config = dict(
    input='log_mel',
    encoder_norm='layernorm_no_bias',
    encoder_norm_position='pre',
    encoder_drop_path=0.05,
    decoder_activation='gelu_tanh',
    decoder_mlp_ratio=3,
    decoder_head_dim=32,
    muon_scale='match_rms_adamw',
    warmup_steps=300,
)
Rows from block 3 of the text decoder, named by matrix and row number. Rows with one number belong to one attention dimension. Each number is 50 + 10 x the weight over its row's rms, rounded and kept within 0 to 99. All counts start at 0.
# v: attention value (decoder.blocks.3.attn.v.weight, 320x320), inputs 0-79
# proj: attention output (decoder.blocks.3.attn.proj.weight, 320x320, transposed), outputs 0-79
v.10:56 45 52 62 55 53 59 50 53 45 71 26 41 40 69 56 43 52 52 48 52 54 61 45 54 55 48 43 54 30 43 47 59 51 33 59 40 50 76 44 58 41 52 46 55 37 47 56 55 59 54 57 55 40 53 47 51 46 54 59 55 60 39 52 47 52 39 57 52 57 35 35 66 57 46 60 58 56 41 44
proj.10:59 48 50 13 61 49 46 42 53 57 45 44 37 54 36 44 54 54 52 39 57 47 50 50 42 32 50 49 34 52 62 51 47 43 62 51 58 42 49 47 55 54 47 49 42 41 52 76 52 35 49 36 37 50 49 52 57 64 48 61 51 42 42 76 59 80 51 46 46 55 50 46 51 39 52 37 43 38 52 38
v.11:49 42 57 39 50 44 53 54 50 42 75 31 43 40 61 53 76 48 30 49 52 75 53 23 49 50 33 52 55 52 56 53 58 47 32 55 42 41 40 49 57 45 52 52 64 49 45 39 47 53 58 70 69 47 58 57 41 59 44 51 54 63 38 49 58 33 60 48 53 55 46 38 69 38 50 49 49 66 47 38
proj.11:71 37 48 50 50 39 72 63 57 57 45 41 40 53 44 49 49 46 55 49 61 09 51 56 27 42 50 49 50 10 62 51 50 47 63 48 54 47 42 48 57 56 51 54 35 48 50 61 49 31 59 40 55 52 50 61 56 53 50 57 56 49 55 66 53 71 55 49 56 55 45 46 59 39 56 59 38 45 45 26
v.12:63 45 40 51 42 57 67 57 49 51 40 39 55 73 41 38 47 46 47 34 58 38 49 59 41 56 59 46 33 52 61 62 41 63 58 46 37 56 46 50 41 64 44 43 43 51 63 54 48 54 35 48 49 39 44 54 44 53 44 50 54 49 57 56 49 57 57 61 61 57 48 45 32 41 60 57 51 39 39 50
proj.12:33 55 49 46 48 47 36 63 51 51 62 63 47 68 58 51 60 60 55 57 34 41 58 42 56 50 51 55 49 52 48 59 42 47 67 59 52 58 30 47 46 50 47 44 70 54 44 33 40 48 51 61 52 52 45 51 48 54 53 42 54 57 50 22 48 48 58 53 46 55 48 48 49 55 41 50 58 46 46 49
v.13:49 39 45 66 47 47 43 25 51 60 49 55 62 49 45 42 51 52 53 61 41 60 49 42 59 29 49 51 46 68 52 53 49 52 54 67 72 53 49 45 27 28 61 67 48 64 54 57 67 36 39 42 46 63 46 52 47 58 52 51 45 51 50 52 77 42 52 45 40 37 62 55 17 51 59 49 37 65 49 50
proj.13:53 50 47 61 53 59 55 28 46 47 49 57 21 41 49 37 52 51 45 50 59 60 51 49 45 70 50 52 58 53 31 49 43 51 41 51 74 53 46 54 46 43 55 57 62 45 52 62 57 63 57 64 49 47 54 53 49 39 51 35 51 52 49 35 55 39 41 44 38 38 48 47 39 40 46 66 43 57 39 41
v.14:46 48 38 77 61 40 46 35 29 59 41 51 49 41 49 40 45 43 50 59 50 35 46 38 52 38 47 50 43 62 43 56 42 41 56 69 59 59 71 41 50 45 51 55 55 53 45 34 48 40 45 51 39 56 48 43 44 44 52 47 42 52 68 37 47 47 52 35 64 64 42 68 51 65 52 37 24 56 45 36
proj.14:61 49 49 56 62 49 53 45 41 48 54 45 37 25 51 50 51 32 46 44 48 62 42 53 47 56 49 49 43 54 38 32 59 54 27 45 50 50 54 57 49 53 49 61 41 48 54 60 40 51 56 55 49 39 57 45 50 49 45 50 47 55 53 51 44 48 51 56 43 41 50 51 33 45 56 61 65 33 50 71
v.15:67 55 52 44 50 68 55 63 47 51 39 50 52 56 50 55 43 38 47 49 41 52 49 51 42 47 64 48 56 51 49 54 43 67 61 37 41 54 60 47 58 58 55 46 58 45 52 68 66 63 42 33 39 38 54 50 49 46 61 50 49 31 51 60 36 71 47 54 62 44 30 49 43 33 39 49 69 50 51 67
proj.15:37 60 43 45 54 52 29 62 46 48 42 41 62 67 56 56 60 58 64 50 48 58 52 52 67 40 45 50 39 66 57 55 53 46 69 52 48 43 66 39 55 56 43 47 57 40 47 45 45 39 34 51 42 47 41 49 39 53 48 55 48 47 62 42 54 46 65 44 52 54 68 60 44 88 47 51 38 68 66 66
v.16:44 37 59 59 42 58 27 34 39 61 50 58 63 46 51 43 44 65 57 52 50 56 58 43 56 27 49 34 38 63 53 58 63 55 45 64 73 52 54 54 46 42 68 54 46 56 47 47 65 42 50 42 44 54 61 51 43 57 40 52 55 50 62 43 71 56 41 47 45 58 63 56 30 47 48 53 46 41 49 53
proj.16:66 51 43 52 57 59 54 33 46 56 48 57 50 40 32 44 45 40 46 48 56 73 52 50 62 76 48 47 43 53 43 47 51 52 22 49 62 47 36 48 53 46 53 57 49 37 49 55 53 55 61 63 34 44 58 50 50 44 51 38 49 59 69 54 58 57 47 50 49 48 53 41 34 54 55 51 53 50 41 59
v.17:55 35 65 34 40 55 59 52 35 42 49 53 46 53 59 35 62 62 57 47 41 36 38 50 24 30 56 40 59 66 59 50 56 43 65 50 48 49 38 44 39 48 51 61 69 47 52 41 70 39 26 58 55 39 39 45 36 37 46 51 60 40 61 56 51 46 44 38 58 55 40 49 56 63 48 62 47 52 49 51
proj.17:44 51 42 62 66 58 62 45 54 56 33 62 43 45 44 49 46 48 37 56 31 50 48 60 34 56 59 54 43 28 46 51 52 61 49 50 60 67 41 51 47 54 48 52 47 42 50 30 44 28 65 51 39 46 42 57 49 58 54 62 52 70 56 37 37 49 58 60 46 43 34 47 49 45 50 55 55 36 38 43
v.18:57 63 39 44 42 52 58 42 35 57 46 53 55 39 61 59 50 47 51 73 31 44 42 68 51 49 55 47 60 58 40 34 56 43 57 45 57 43 61 40 41 50 59 64 49 61 52 56 56 49 32 60 47 47 56 54 43 44 60 54 48 34 51 44 34 61 55 47 54 39 44 52 48 67 36 53 50 64 57 57
proj.18:41 41 47 51 47 61 39 41 49 50 50 43 47 34 51 50 55 55 36 52 53 79 50 43 31 54 49 47 53 62 43 53 60 48 63 55 62 45 62 49 45 45 45 55 47 39 43 68 50 51 37 38 53 50 48 48 45 42 49 44 49 47 64 59 59 33 57 50 51 36 55 50 41 52 68 47 45 60 53 36
v.19:61 57 62 48 65 41 54 47 46 37 50 43 43 40 67 43 66 40 45 39 53 58 47 25 49 33 47 55 49 52 40 47 34 43 39 46 37 47 61 54 56 45 42 57 61 52 47 44 39 59 59 57 47 44 40 54 58 61 67 46 42 59 29 53 38 47 42 51 48 44 39 43 62 48 67 42 39 62 47 46
proj.19:65 42 50 50 29 43 79 49 50 50 56 44 36 52 56 54 50 42 63 50 52 24 54 58 50 54 49 54 69 25 41 43 48 48 52 48 45 41 52 52 53 60 53 57 42 50 48 65 50 50 42 32 66 49 58 55 58 43 47 60 56 46 40 64 51 39 53 39 49 57 54 54 58 53 50 60 46 59 64 47
v.20:42 62 42 41 42 58 55 56 66 58 64 48 49 63 42 60 38 49 39 65 53 56 53 57 59 70 37 48 62 39 51 56 49 63 40 32 37 54 41 46 52 52 47 42 46 46 45 46 38 55 45 61 69 48 62 49 42 40 49 56 52 52 45 56 41 47 49 69 50 56 52 36 51 45 47 66 57 55 52 50
proj.20:49 60 52 39 56 38 32 47 59 50 47 48 61 71 43 48 60 60 57 54 50 41 48 43 46 18 52 44 44 49 60 43 55 46 64 50 55 47 56 52 48 45 51 41 46 39 50 61 51 37 49 43 48 58 49 42 46 48 51 54 47 45 52 64 62 72 55 54 46 51 56 47 58 54 50 36 46 37 39 37
v.21:50 47 60 53 56 61 54 55 54 45 63 49 46 42 45 40 61 48 42 48 47 69 54 30 49 16 39 67 52 72 52 54 42 41 55 50 54 57 33 40 47 36 54 52 52 45 51 34 57 44 61 39 44 46 41 49 51 55 52 46 48 50 56 44 51 46 44 44 45 47 51 55 44 44 66 45 33 56 48 35
proj.21:68 51 45 70 43 41 68 37 51 50 41 46 32 46 46 39 44 41 49 46 57 24 52 51 52 54 54 43 46 42 42 47 50 50 37 48 55 67 43 51 54 55 52 55 35 48 46 67 61 35 60 54 57 42 50 57 52 55 48 50 51 47 39 42 51 47 54 48 53 51 60 54 48 47 60 64 30 67 46 50
v.22:45 69 45 43 67 28 49 56 63 42 36 66 49 51 33 50 43 46 31 44 46 44 47 53 56 68 55 58 65 34 44 43 35 40 53 51 45 34 54 60 42 66 35 51 47 56 50 39 32 57 62 62 43 63 40 58 75 38 57 47 41 39 42 61 37 42 53 41 43 48 47 58 48 55 53 32 51 51 61 46
proj.22:41 41 55 56 38 56 63 58 35 44 72 47 53 45 60 57 46 42 50 59 51 61 49 53 49 60 48 49 54 62 43 41 49 49 51 41 21 42 64 58 44 45 50 51 45 61 58 40 44 62 36 35 61 48 57 39 44 42 46 43 46 47 44 56 39 18 52 48 54 56 51 52 44 55 60 48 69 45 63 63
v.23:43 43 55 34 45 33 45 49 31 56 34 65 45 53 45 45 43 54 58 45 39 46 36 78 45 43 54 47 55 49 64 39 30 45 57 33 55 44 56 43 30 72 51 55 41 45 60 53 45 49 38 56 43 46 35 55 48 46 56 58 49 39 57 53 51 63 54 32 43 42 65 51 51 55 40 43 44 38 54 57
proj.23:35 50 45 52 38 68 49 57 41 47 60 56 68 24 57 59 54 43 31 52 37 70 50 49 51 64 53 50 40 64 29 54 51 56 32 51 34 68 43 49 50 44 49 41 65 59 58 35 41 55 43 52 45 52 50 40 50 43 51 50 49 52 39 40 44 18 46 62 56 42 48 52 50 58 52 45 54 50 53 65
v.24:51 49 52 52 49 40 48 60 42 47 60 54 53 60 54 63 57 53 37 66 55 64 41 25 54 53 46 56 51 50 44 39 46 54 54 40 45 49 72 48 51 40 53 45 61 40 36 47 41 44 62 66 62 33 51 60 58 62 61 55 42 53 40 61 52 63 50 58 52 62 40 42 69 53 46 53 58 75 44 61
proj.24:63 46 51 41 63 52 54 52 43 49 40 23 38 31 46 50 50 55 51 44 66 47 48 65 41 38 44 48 52 21 53 48 58 44 77 53 52 25 39 52 57 56 50 54 43 41 50 60 43 48 45 28 34 54 55 40 46 48 50 56 52 51 65 66 55 53 50 56 59 45 37 47 59 64 54 50 44 37 47 53
v.25:40 37 45 34 32 61 46 42 43 71 47 64 56 49 59 47 40 55 65 64 45 41 50 69 52 38 51 38 39 65 54 41 57 54 43 47 64 60 49 54 49 40 48 44 51 51 57 61 65 45 23 57 51 39 54 43 34 28 47 59 49 45 66 34 59 58 43 60 48 52 49 53 32 52 52 71 52 44 43 50
proj.25:57 60 52 48 58 42 55 30 56 53 41 60 54 55 40 47 49 49 46 54 51 60 48 36 36 54 52 44 48 45 44 54 53 54 52 53 69 63 60 46 46 43 49 46 76 37 48 53 51 56 49 57 32 41 52 49 40 46 54 34 55 51 65 46 57 65 55 57 33 37 51 45 51 38 52 55 52 45 32 44
v.26:44 61 29 67 45 35 52 44 53 41 34 65 51 59 47 52 46 58 58 55 44 32 37 69 58 56 52 60 50 53 48 35 37 52 65 56 54 50 56 54 30 42 47 62 42 60 57 44 48 30 39 50 51 50 38 39 62 53 54 50 40 43 51 54 49 38 45 48 39 45 63 57 40 57 67 53 32 62 49 53
proj.26:39 58 56 52 51 52 41 28 43 45 54 57 31 41 59 47 46 56 32 48 47 65 48 51 61 50 51 53 67 63 31 44 50 53 31 55 57 61 50 60 36 42 51 55 48 57 49 58 49 56 50 55 65 57 49 42 45 36 50 48 53 49 42 48 48 35 35 45 40 53 54 47 53 39 50 45 56 41 46 43
v.27:41 41 49 45 52 57 64 56 67 57 58 42 42 56 38 50 37 49 61 50 55 50 56 37 60 84 37 52 53 29 55 52 57 44 46 32 40 50 37 44 62 45 43 34 47 40 49 50 36 55 61 49 55 58 60 42 55 34 45 48 49 80 49 46 68 42 58 58 45 55 62 43 61 43 48 56 64 37 40 30
proj.27:45 55 53 36 51 23 42 54 58 52 47 39 50 61 45 53 58 46 42 41 58 15 49 47 37 22 50 49 43 54 57 47 47 48 60 42 46 54 50 52 49 52 53 47 45 62 59 42 49 50 59 61 48 54 49 50 46 61 53 54 47 48 39 52 45 71 45 59 53 56 45 42 67 26 47 43 49 36 33 45
v.28:40 54 51 38 46 59 39 73 61 49 60 57 49 43 48 62 48 51 50 56 45 53 52 55 56 26 56 64 68 70 45 49 49 40 50 47 54 56 38 47 56 48 45 43 43 46 53 37 60 46 64 45 43 43 44 51 54 45 40 40 56 64 63 51 58 51 37 55 44 36 49 43 47 48 55 57 38 56 53 48
proj.28:58 42 54 73 53 48 64 54 47 54 41 47 54 59 45 44 61 50 42 53 76 56 51 39 44 43 51 49 44 46 53 55 51 50 72 47 52 51 64 49 50 59 54 49 49 53 52 67 61 47 42 49 61 49 51 60 52 62 48 37 50 31 44 55 54 45 60 45 41 49 60 54 58 68 62 41 32 67 38 34
v.29:36 30 45 35 40 43 46 55 44 49 57 46 57 53 53 54 46 53 61 62 44 36 47 63 52 35 62 61 55 66 59 42 35 53 37 58 58 55 54 41 53 59 35 51 52 42 52 63 64 67 43 62 55 53 42 52 52 45 57 62 49 53 48 47 68 58 49 52 46 34 48 38 39 52 51 48 51 51 51 49
proj.29:58 51 63 47 44 57 60 63 57 50 56 69 61 48 57 55 57 51 52 41 58 67 52 36 35 31 49 51 45 53 44 56 52 54 73 39 50 68 54 47 56 54 54 39 71 48 56 56 54 50 52 44 42 47 55 56 53 41 55 42 52 48 43 50 55 45 59 48 40 40 77 48 72 61 52 48 34 59 43 37
v.30:48 56 44 33 48 67 61 56 58 54 61 38 39 50 62 50 51 43 50 54 60 68 41 62 41 53 29 63 37 42 56 44 42 46 46 33 27 53 44 54 46 63 39 45 45 43 53 32 38 51 51 52 63 36 52 45 46 50 46 52 45 34 58 42 26 73 42 62 49 58 61 52 52 36 53 67 53 50 54 39
proj.30:61 60 45 67 41 38 47 55 64 47 43 53 62 51 47 52 44 43 51 41 40 27 51 37 51 44 62 43 43 43 58 46 64 45 44 61 50 78 37 47 48 47 51 46 50 43 43 53 48 30 49 47 49 50 47 56 51 45 47 61 49 46 41 53 59 75 59 51 57 53 63 49 58 57 62 47 45 52 45 48
v.31:55 56 54 54 50 64 30 62 64 54 65 57 59 47 56 63 40 44 59 60 48 67 58 58 54 27 57 47 56 61 46 54 54 54 51 65 55 56 62 48 52 44 50 41 33 38 54 53 65 53 66 41 37 49 51 56 50 53 44 55 55 42 57 52 37 70 40 63 48 49 38 49 31 59 52 62 53 52 57 52
proj.31:53 47 51 47 66 60 44 40 47 54 44 47 55 59 37 47 53 61 56 53 59 77 48 45 68 57 46 43 43 61 55 48 54 46 58 58 63 37 59 48 49 55 53 52 61 38 48 69 55 52 34 48 37 40 43 53 46 55 49 44 53 35 52 56 58 56 45 40 45 44 52 53 34 77 41 42 44 66 54 60
v.32:39 50 47 37 43 57 62 39 65 44 44 32 60 55 64 54 58 53 48 47 56 66 52 48 55 50 56 48 62 55 33 57 56 50 37 52 64 58 52 51 54 34 49 62 41 61 53 39 69 47 49 38 49 42 36 63 54 68 46 52 51 41 55 46 44 50 31 48 45 65 34 47 41 42 56 66 56 65 52 58
proj.32:30 41 59 64 64 49 56 60 51 48 34 42 51 41 60 50 54 51 40 57 57 60 53 61 44 33 52 57 52 37 69 52 45 47 58 56 41 40 65 45 47 64 47 55 35 53 49 57 45 62 40 58 54 64 38 50 53 60 49 69 51 55 52 67 45 34 49 63 55 37 55 43 71 66 47 50 70 47 57 53
v.33:48 41 56 70 49 44 52 45 48 51 43 46 55 49 50 64 42 43 50 58 47 38 42 46 54 34 44 24 41 48 58 55 35 56 38 41 62 37 52 58 57 40 47 46 59 49 63 49 51 56 48 50 39 50 47 52 42 52 55 50 52 39 67 39 64 61 37 49 52 21 43 51 51 54 35 45 21 55 50 57
proj.33:58 43 52 45 70 54 61 60 36 52 54 44 48 59 49 57 41 47 50 54 42 65 53 57 77 48 51 46 43 71 51 57 41 48 66 58 62 55 62 56 45 50 52 57 44 43 47 50 53 39 41 45 45 41 50 43 57 68 53 44 50 47 56 71 48 51 50 62 52 28 58 43 61 57 42 44 54 45 55 64
v.34:42 57 48 44 55 56 72 50 43 51 43 40 52 50 38 43 55 39 25 48 39 30 53 34 45 51 60 47 68 46 33 61 44 49 56 57 54 56 53 46 54 56 43 52 39 65 59 52 46 53 50 77 58 53 55 52 56 44 37 57 53 71 66 49 54 43 36 35 47 48 43 38 65 59 60 69 66 66 57 34
proj.34:47 42 58 56 52 50 56 64 61 52 42 51 52 56 43 49 43 47 61 32 49 37 45 43 36 46 47 53 48 56 37 55 41 49 51 64 63 34 58 43 59 65 54 43 50 55 46 60 54 49 51 63 49 51 52 47 48 51 55 52 58 39 32 45 48 60 44 35 43 54 50 47 48 70 56 41 54 47 56 60
v.35:54 77 59 53 32 53 62 45 42 48 37 48 48 40 40 49 55 65 47 48 52 36 36 44 58 39 41 62 60 48 51 55 61 60 54 39 44 58 70 65 43 64 38 44 33 43 52 49 61 46 49 62 46 58 59 46 57 46 43 49 38 55 62 37 41 57 55 60 51 66 55 65 47 45 75 38 58 60 50 52
proj.35:63 54 54 62 52 38 52 62 49 55 51 28 39 60 53 45 48 45 44 53 48 60 47 55 55 39 53 50 42 52 32 44 56 48 41 43 49 47 68 59 52 58 46 48 48 50 46 49 43 48 55 63 41 51 44 54 54 39 56 57 54 45 34 41 48 37 50 37 45 49 37 50 46 44 59 46 49 37 49 64
v.36:65 52 55 54 57 45 57 41 45 51 50 32 39 61 41 62 67 52 46 43 48 49 64 44 58 50 43 51 71 50 56 52 70 56 46 51 43 39 40 37 45 54 60 59 35 52 48 52 42 45 29 71 49 59 54 68 43 43 63 48 59 43 51 48 56 35 47 48 56 62 56 53 50 59 52 53 35 47 57 46
proj.36:67 48 47 53 56 55 31 41 57 52 60 45 61 36 44 50 38 43 42 48 60 60 50 58 40 46 49 50 61 73 51 48 50 52 47 55 52 39 61 63 55 47 53 41 73 61 49 60 49 41 49 47 53 45 53 44 47 36 50 41 48 37 48 47 56 60 62 50 59 46 49 52 34 45 74 33 41 41 62 69
v.37:53 43 56 33 66 57 31 46 50 60 51 56 48 48 55 33 58 52 51 47 47 25 48 60 57 56 58 71 60 42 43 49 41 57 53 43 29 51 36 65 35 45 48 55 43 44 50 61 34 38 60 45 57 49 58 42 53 47 53 29 44 48 48 56 40 24 64 56 54 68 47 49 55 43 66 31 50 47 43 53
proj.37:40 51 47 46 43 46 45 51 58 53 47 57 44 46 60 53 55 66 56 50 43 34 51 45 35 75 55 54 59 31 36 50 63 49 37 27 42 52 72 49 47 42 54 33 36 54 54 16 41 48 53 42 47 51 53 53 61 25 50 54 50 53 38 41 50 52 61 49 47 73 31 49 42 37 51 55 58 55 49 45
v.38:50 64 47 77 36 56 53 35 40 29 47 49 40 60 45 65 53 65 47 49 54 57 62 45 53 45 37 55 44 53 51 46 49 66 47 45 56 55 59 37 36 42 41 33 49 53 55 45 48 62 33 61 41 65 55 49 44 36 46 57 32 51 57 20 61 53 31 49 47 52 59 49 64 58 55 59 45 47 41 51
proj.38:68 39 56 41 58 37 33 42 46 48 66 38 50 58 42 47 41 39 36 61 49 74 49 66 60 49 53 50 59 72 56 48 52 51 48 60 35 50 65 60 52 57 48 52 50 52 50 61 56 51 51 66 40 44 61 52 50 53 49 43 51 45 50 49 50 37 37 55 56 45 58 46 42 31 42 43 50 62 45 76
v.39:53 56 53 40 57 62 38 48 41 57 48 63 38 47 47 36 37 58 43 62 39 31 38 47 57 55 52 59 45 45 26 46 46 58 54 56 52 53 55 65 52 56 38 38 53 38 50 42 41 51 57 51 72 51 56 48 52 33 46 49 34 63 55 25 41 65 52 67 48 61 48 63 71 51 59 46 58 60 39 38
proj.39:50 48 48 42 35 37 50 52 52 50 29 49 38 57 60 50 50 52 64 56 53 48 46 43 56 75 49 52 49 39 36 52 59 47 51 49 41 63 57 50 48 57 51 42 27 47 47 36 53 46 58 66 48 41 52 52 58 38 55 50 50 44 35 31 54 48 40 50 46 58 36 47 48 44 49 58 53 56 41 57
v.40:44 36 66 45 52 42 41 51 49 59 59 35 59 46 49 53 40 27 45 53 47 13 38 38 54 42 42 37 54 49 70 57 40 51 56 56 68 51 61 38 51 50 50 55 63 33 62 65 52 46 66 39 54 56 50 44 49 49 63 44 62 51 77 54 52 50 46 52 55 39 58 52 41 61 51 74 63 50 62 39
proj.40:38 57 39 83 66 49 72 46 33 51 58 49 57 45 65 50 53 43 53 36 39 38 44 49 49 49 49 47 49 53 42 55 43 54 61 42 48 40 28 52 51 58 52 58 60 57 49 50 43 48 44 49 44 37 43 44 52 68 52 58 53 56 58 61 39 65 53 43 48 32 44 60 55 62 43 62 63 28 69 56
v.41:64 45 48 55 36 37 28 52 59 63 36 47 59 31 54 55 53 44 69 49 66 54 54 53 53 58 37 44 50 55 74 57 50 36 37 41 34 53 28 55 49 55 45 51 46 61 58 70 51 56 61 45 44 61 36 55 58 62 45 41 51 34 59 52 42 42 54 57 51 43 48 57 49 36 47 37 47 39 47 53
proj.41:52 45 47 55 53 33 37 50 38 52 67 46 38 48 51 57 67 56 40 53 50 58 52 58 46 25 51 45 41 43 54 45 45 45 40 41 44 39 58 50 50 52 42 54 47 55 54 41 55 43 43 42 60 46 55 57 55 54 52 68 51 57 68 66 51 38 51 40 54 55 42 50 47 49 53 51 48 58 49 51
v.42:45 36 57 37 62 52 59 42 28 49 58 71 41 55 55 50 59 62 36 44 46 59 48 51 52 54 37 57 44 52 52 44 56 66 47 52 49 53 39 40 35 38 53 51 66 54 34 38 34 48 29 49 53 41 60 51 49 50 38 42 49 40 42 31 55 45 54 57 42 52 51 43 61 48 47 58 44 34 57 60
proj.42:50 37 49 57 53 53 16 26 53 53 61 48 64 39 49 47 46 53 42 47 42 71 52 42 60 83 59 49 66 50 61 42 49 53 42 52 63 66 55 50 45 42 43 51 68 46 45 45 49 51 61 53 43 67 43 53 53 53 44 53 48 42 52 31 55 34 67 65 60 52 45 46 39 28 49 52 56 75 38 68
v.43:48 38 62 33 65 55 45 46 42 48 57 42 47 55 52 31 53 47 32 55 52 27 46 43 59 70 50 56 55 30 34 46 50 49 70 53 53 61 50 49 35 50 37 55 42 39 55 41 33 45 53 38 74 41 61 47 54 42 43 39 58 60 62 54 44 46 53 49 46 46 40 51 63 63 57 60 54 42 51 30
proj.43:33 42 34 58 55 51 41 45 46 53 39 52 59 50 49 47 52 63 52 46 45 48 49 40 46 69 55 53 70 24 37 51 46 56 53 40 60 49 52 48 52 49 51 45 51 55 50 35 49 56 55 53 37 37 50 48 53 34 50 64 47 48 46 37 50 53 57 51 46 51 30 52 53 43 46 53 67 39 60 58
v.44:42 39 73 38 49 46 59 57 50 55 39 39 48 44 50 49 57 39 38 56 53 53 49 69 51 44 52 70 57 64 60 38 64 47 72 67 49 43 49 39 62 65 47 58 52 48 52 59 37 42 53 46 41 55 51 65 43 48 45 45 63 51 46 56 43 29 57 53 68 63 57 43 35 52 42 39 50 42 66 54
proj.44:51 46 54 59 54 66 52 56 48 50 56 56 56 27 57 49 56 61 33 34 53 41 50 40 27 54 50 54 61 65 52 62 47 50 42 36 48 64 45 48 47 36 48 47 73 48 56 45 41 57 47 40 64 58 39 55 52 41 56 43 47 51 44 48 54 51 71 46 43 56 55 59 43 70 59 54 39 46 61 55
v.45:52 40 59 46 51 51 26 49 37 56 54 60 35 49 56 46 22 71 61 54 33 48 48 52 54 58 45 54 35 43 52 40 53 67 57 54 58 57 48 60 49 53 37 48 63 42 43 45 43 45 58 33 62 51 58 47 41 34 73 55 43 52 50 46 41 45 52 59 68 29 54 40 52 60 50 44 47 47 48 50
proj.45:55 48 48 64 35 51 29 37 38 46 52 46 49 36 62 41 73 55 44 54 54 60 52 43 40 77 57 55 49 72 50 49 53 46 72 47 37 70 40 52 44 45 47 60 49 53 52 33 45 36 56 61 42 57 48 51 53 28 46 58 45 57 65 31 58 63 50 55 53 59 46 52 46 43 50 54 44 55 48 56
v.46:47 31 70 47 50 44 43 48 45 35 41 53 55 48 52 65 58 47 52 57 68 50 48 56 43 37 41 61 37 59 72 42 45 56 62 49 48 36 36 44 45 50 39 49 64 48 50 71 36 59 46 35 45 64 63 43 51 44 62 46 48 48 54 54 56 38 48 61 65 35 54 41 41 68 44 42 42 38 58 59
proj.46:50 39 43 66 67 56 37 46 38 51 71 47 46 48 57 45 51 54 31 39 34 48 46 56 44 61 54 51 55 68 54 66 47 50 49 43 52 53 45 54 47 45 52 62 74 49 50 39 50 48 44 38 46 39 46 55 49 48 52 58 51 60 73 50 53 51 73 48 47 54 54 53 43 35 35 56 49 53 58 52
v.47:55 42 57 62 54 44 66 49 43 51 58 45 53 58 48 58 57 47 32 55 53 53 59 52 53 54 42 53 51 57 64 53 41 43 50 49 64 55 41 10 50 63 61 53 45 48 62 51 47 39 40 60 51 49 47 47 53 52 47 53 67 52 59 50 67 44 51 46 53 49 66 51 51 55 39 65 55 28 69 48
proj.47:48 38 48 66 61 54 31 38 34 50 57 47 74 43 50 53 44 44 32 33 43 60 51 43 54 43 53 45 47 62 51 49 49 54 44 52 55 51 34 51 50 45 52 52 84 56 53 52 54 55 36 26 40 50 50 47 49 61 55 33 48 45 64 34 45 32 65 45 51 34 46 57 42 52 54 48 51 40 58 70
v.48:64 46 49 57 38 49 55 47 59 41 50 40 48 44 40 42 63 44 39 55 47 58 61 49 46 31 55 62 40 52 40 48 45 50 52 56 60 60 45 38 53 41 45 52 55 54 53 51 31 56 51 48 52 53 38 20 62 47 61 56 32 65 46 61 39 68 51 52 52 52 44 44 51 55 68 57 47 40 33 39
proj.48:50 52 47 59 37 40 42 53 58 53 48 61 56 78 49 51 41 48 48 56 57 25 47 42 42 85 52 50 45 51 58 55 57 51 60 42 33 37 33 49 59 59 49 43 41 44 46 47 52 61 48 45 48 40 57 51 53 38 52 42 54 57 59 41 62 54 46 54 49 73 51 47 44 46 24 49 56 65 42 54
v.49:41 29 52 60 68 41 39 54 32 32 57 65 49 58 52 46 40 44 39 62 44 35 45 47 48 43 48 39 45 42 46 58 36 59 51 42 53 50 63 53 53 59 40 38 62 39 62 49 50 47 58 42 60 49 56 53 64 35 55 59 41 54 63 33 52 44 53 49 54 38 53 42 57 67 56 62 64 39 51 48
proj.49:42 46 49 72 59 50 39 55 31 52 56 40 54 52 55 54 57 54 37 53 34 72 47 50 56 74 53 50 38 48 53 60 44 56 52 56 49 58 33 49 45 56 52 56 65 58 51 29 52 77 45 59 38 56 52 47 59 57 51 59 50 55 39 37 51 42 48 42 40 54 50 58 54 44 50 56 50 53 53 65
v.50:77 55 39 58 37 47 46 67 52 52 48 53 56 45 47 45 38 44 73 52 48 57 67 45 41 55 33 37 51 53 51 61 41 32 45 33 63 59 44 30 52 53 47 51 35 55 50 52 63 58 50 50 42 49 37 39 57 48 55 55 44 59 51 56 61 74 44 52 41 51 67 58 43 55 37 62 74 48 47 42
proj.50:71 71 52 57 47 38 52 47 40 45 47 53 44 71 59 54 55 40 43 47 63 18 48 51 57 28 45 45 44 37 61 52 45 47 67 49 29 28 37 43 51 59 49 54 44 57 47 59 49 35 42 42 53 36 57 52 47 46 45 54 50 44 77 59 46 49 46 38 43 44 28 50 56 52 65 37 43 48 43 40
v.51:35 57 58 58 60 48 58 51 33 45 64 50 48 38 47 35 48 43 44 29 45 25 42 33 44 40 55 45 42 56 52 44 47 51 53 49 54 56 44 55 40 55 51 51 68 48 48 45 27 50 47 66 46 47 42 49 50 61 40 52 42 41 57 46 57 44 47 28 43 20 39 31 62 44 54 57 44 34 53 57
proj.51:49 38 36 58 49 60 48 38 54 52 58 60 71 43 44 47 41 47 58 40 23 72 52 37 55 55 54 37 47 79 31 52 49 55 46 47 70 67 54 51 45 50 55 51 59 48 48 38 57 50 63 44 41 48 50 54 59 64 51 44 51 50 59 61 54 35 60 63 53 59 61 59 37 46 58 43 52 51 42 61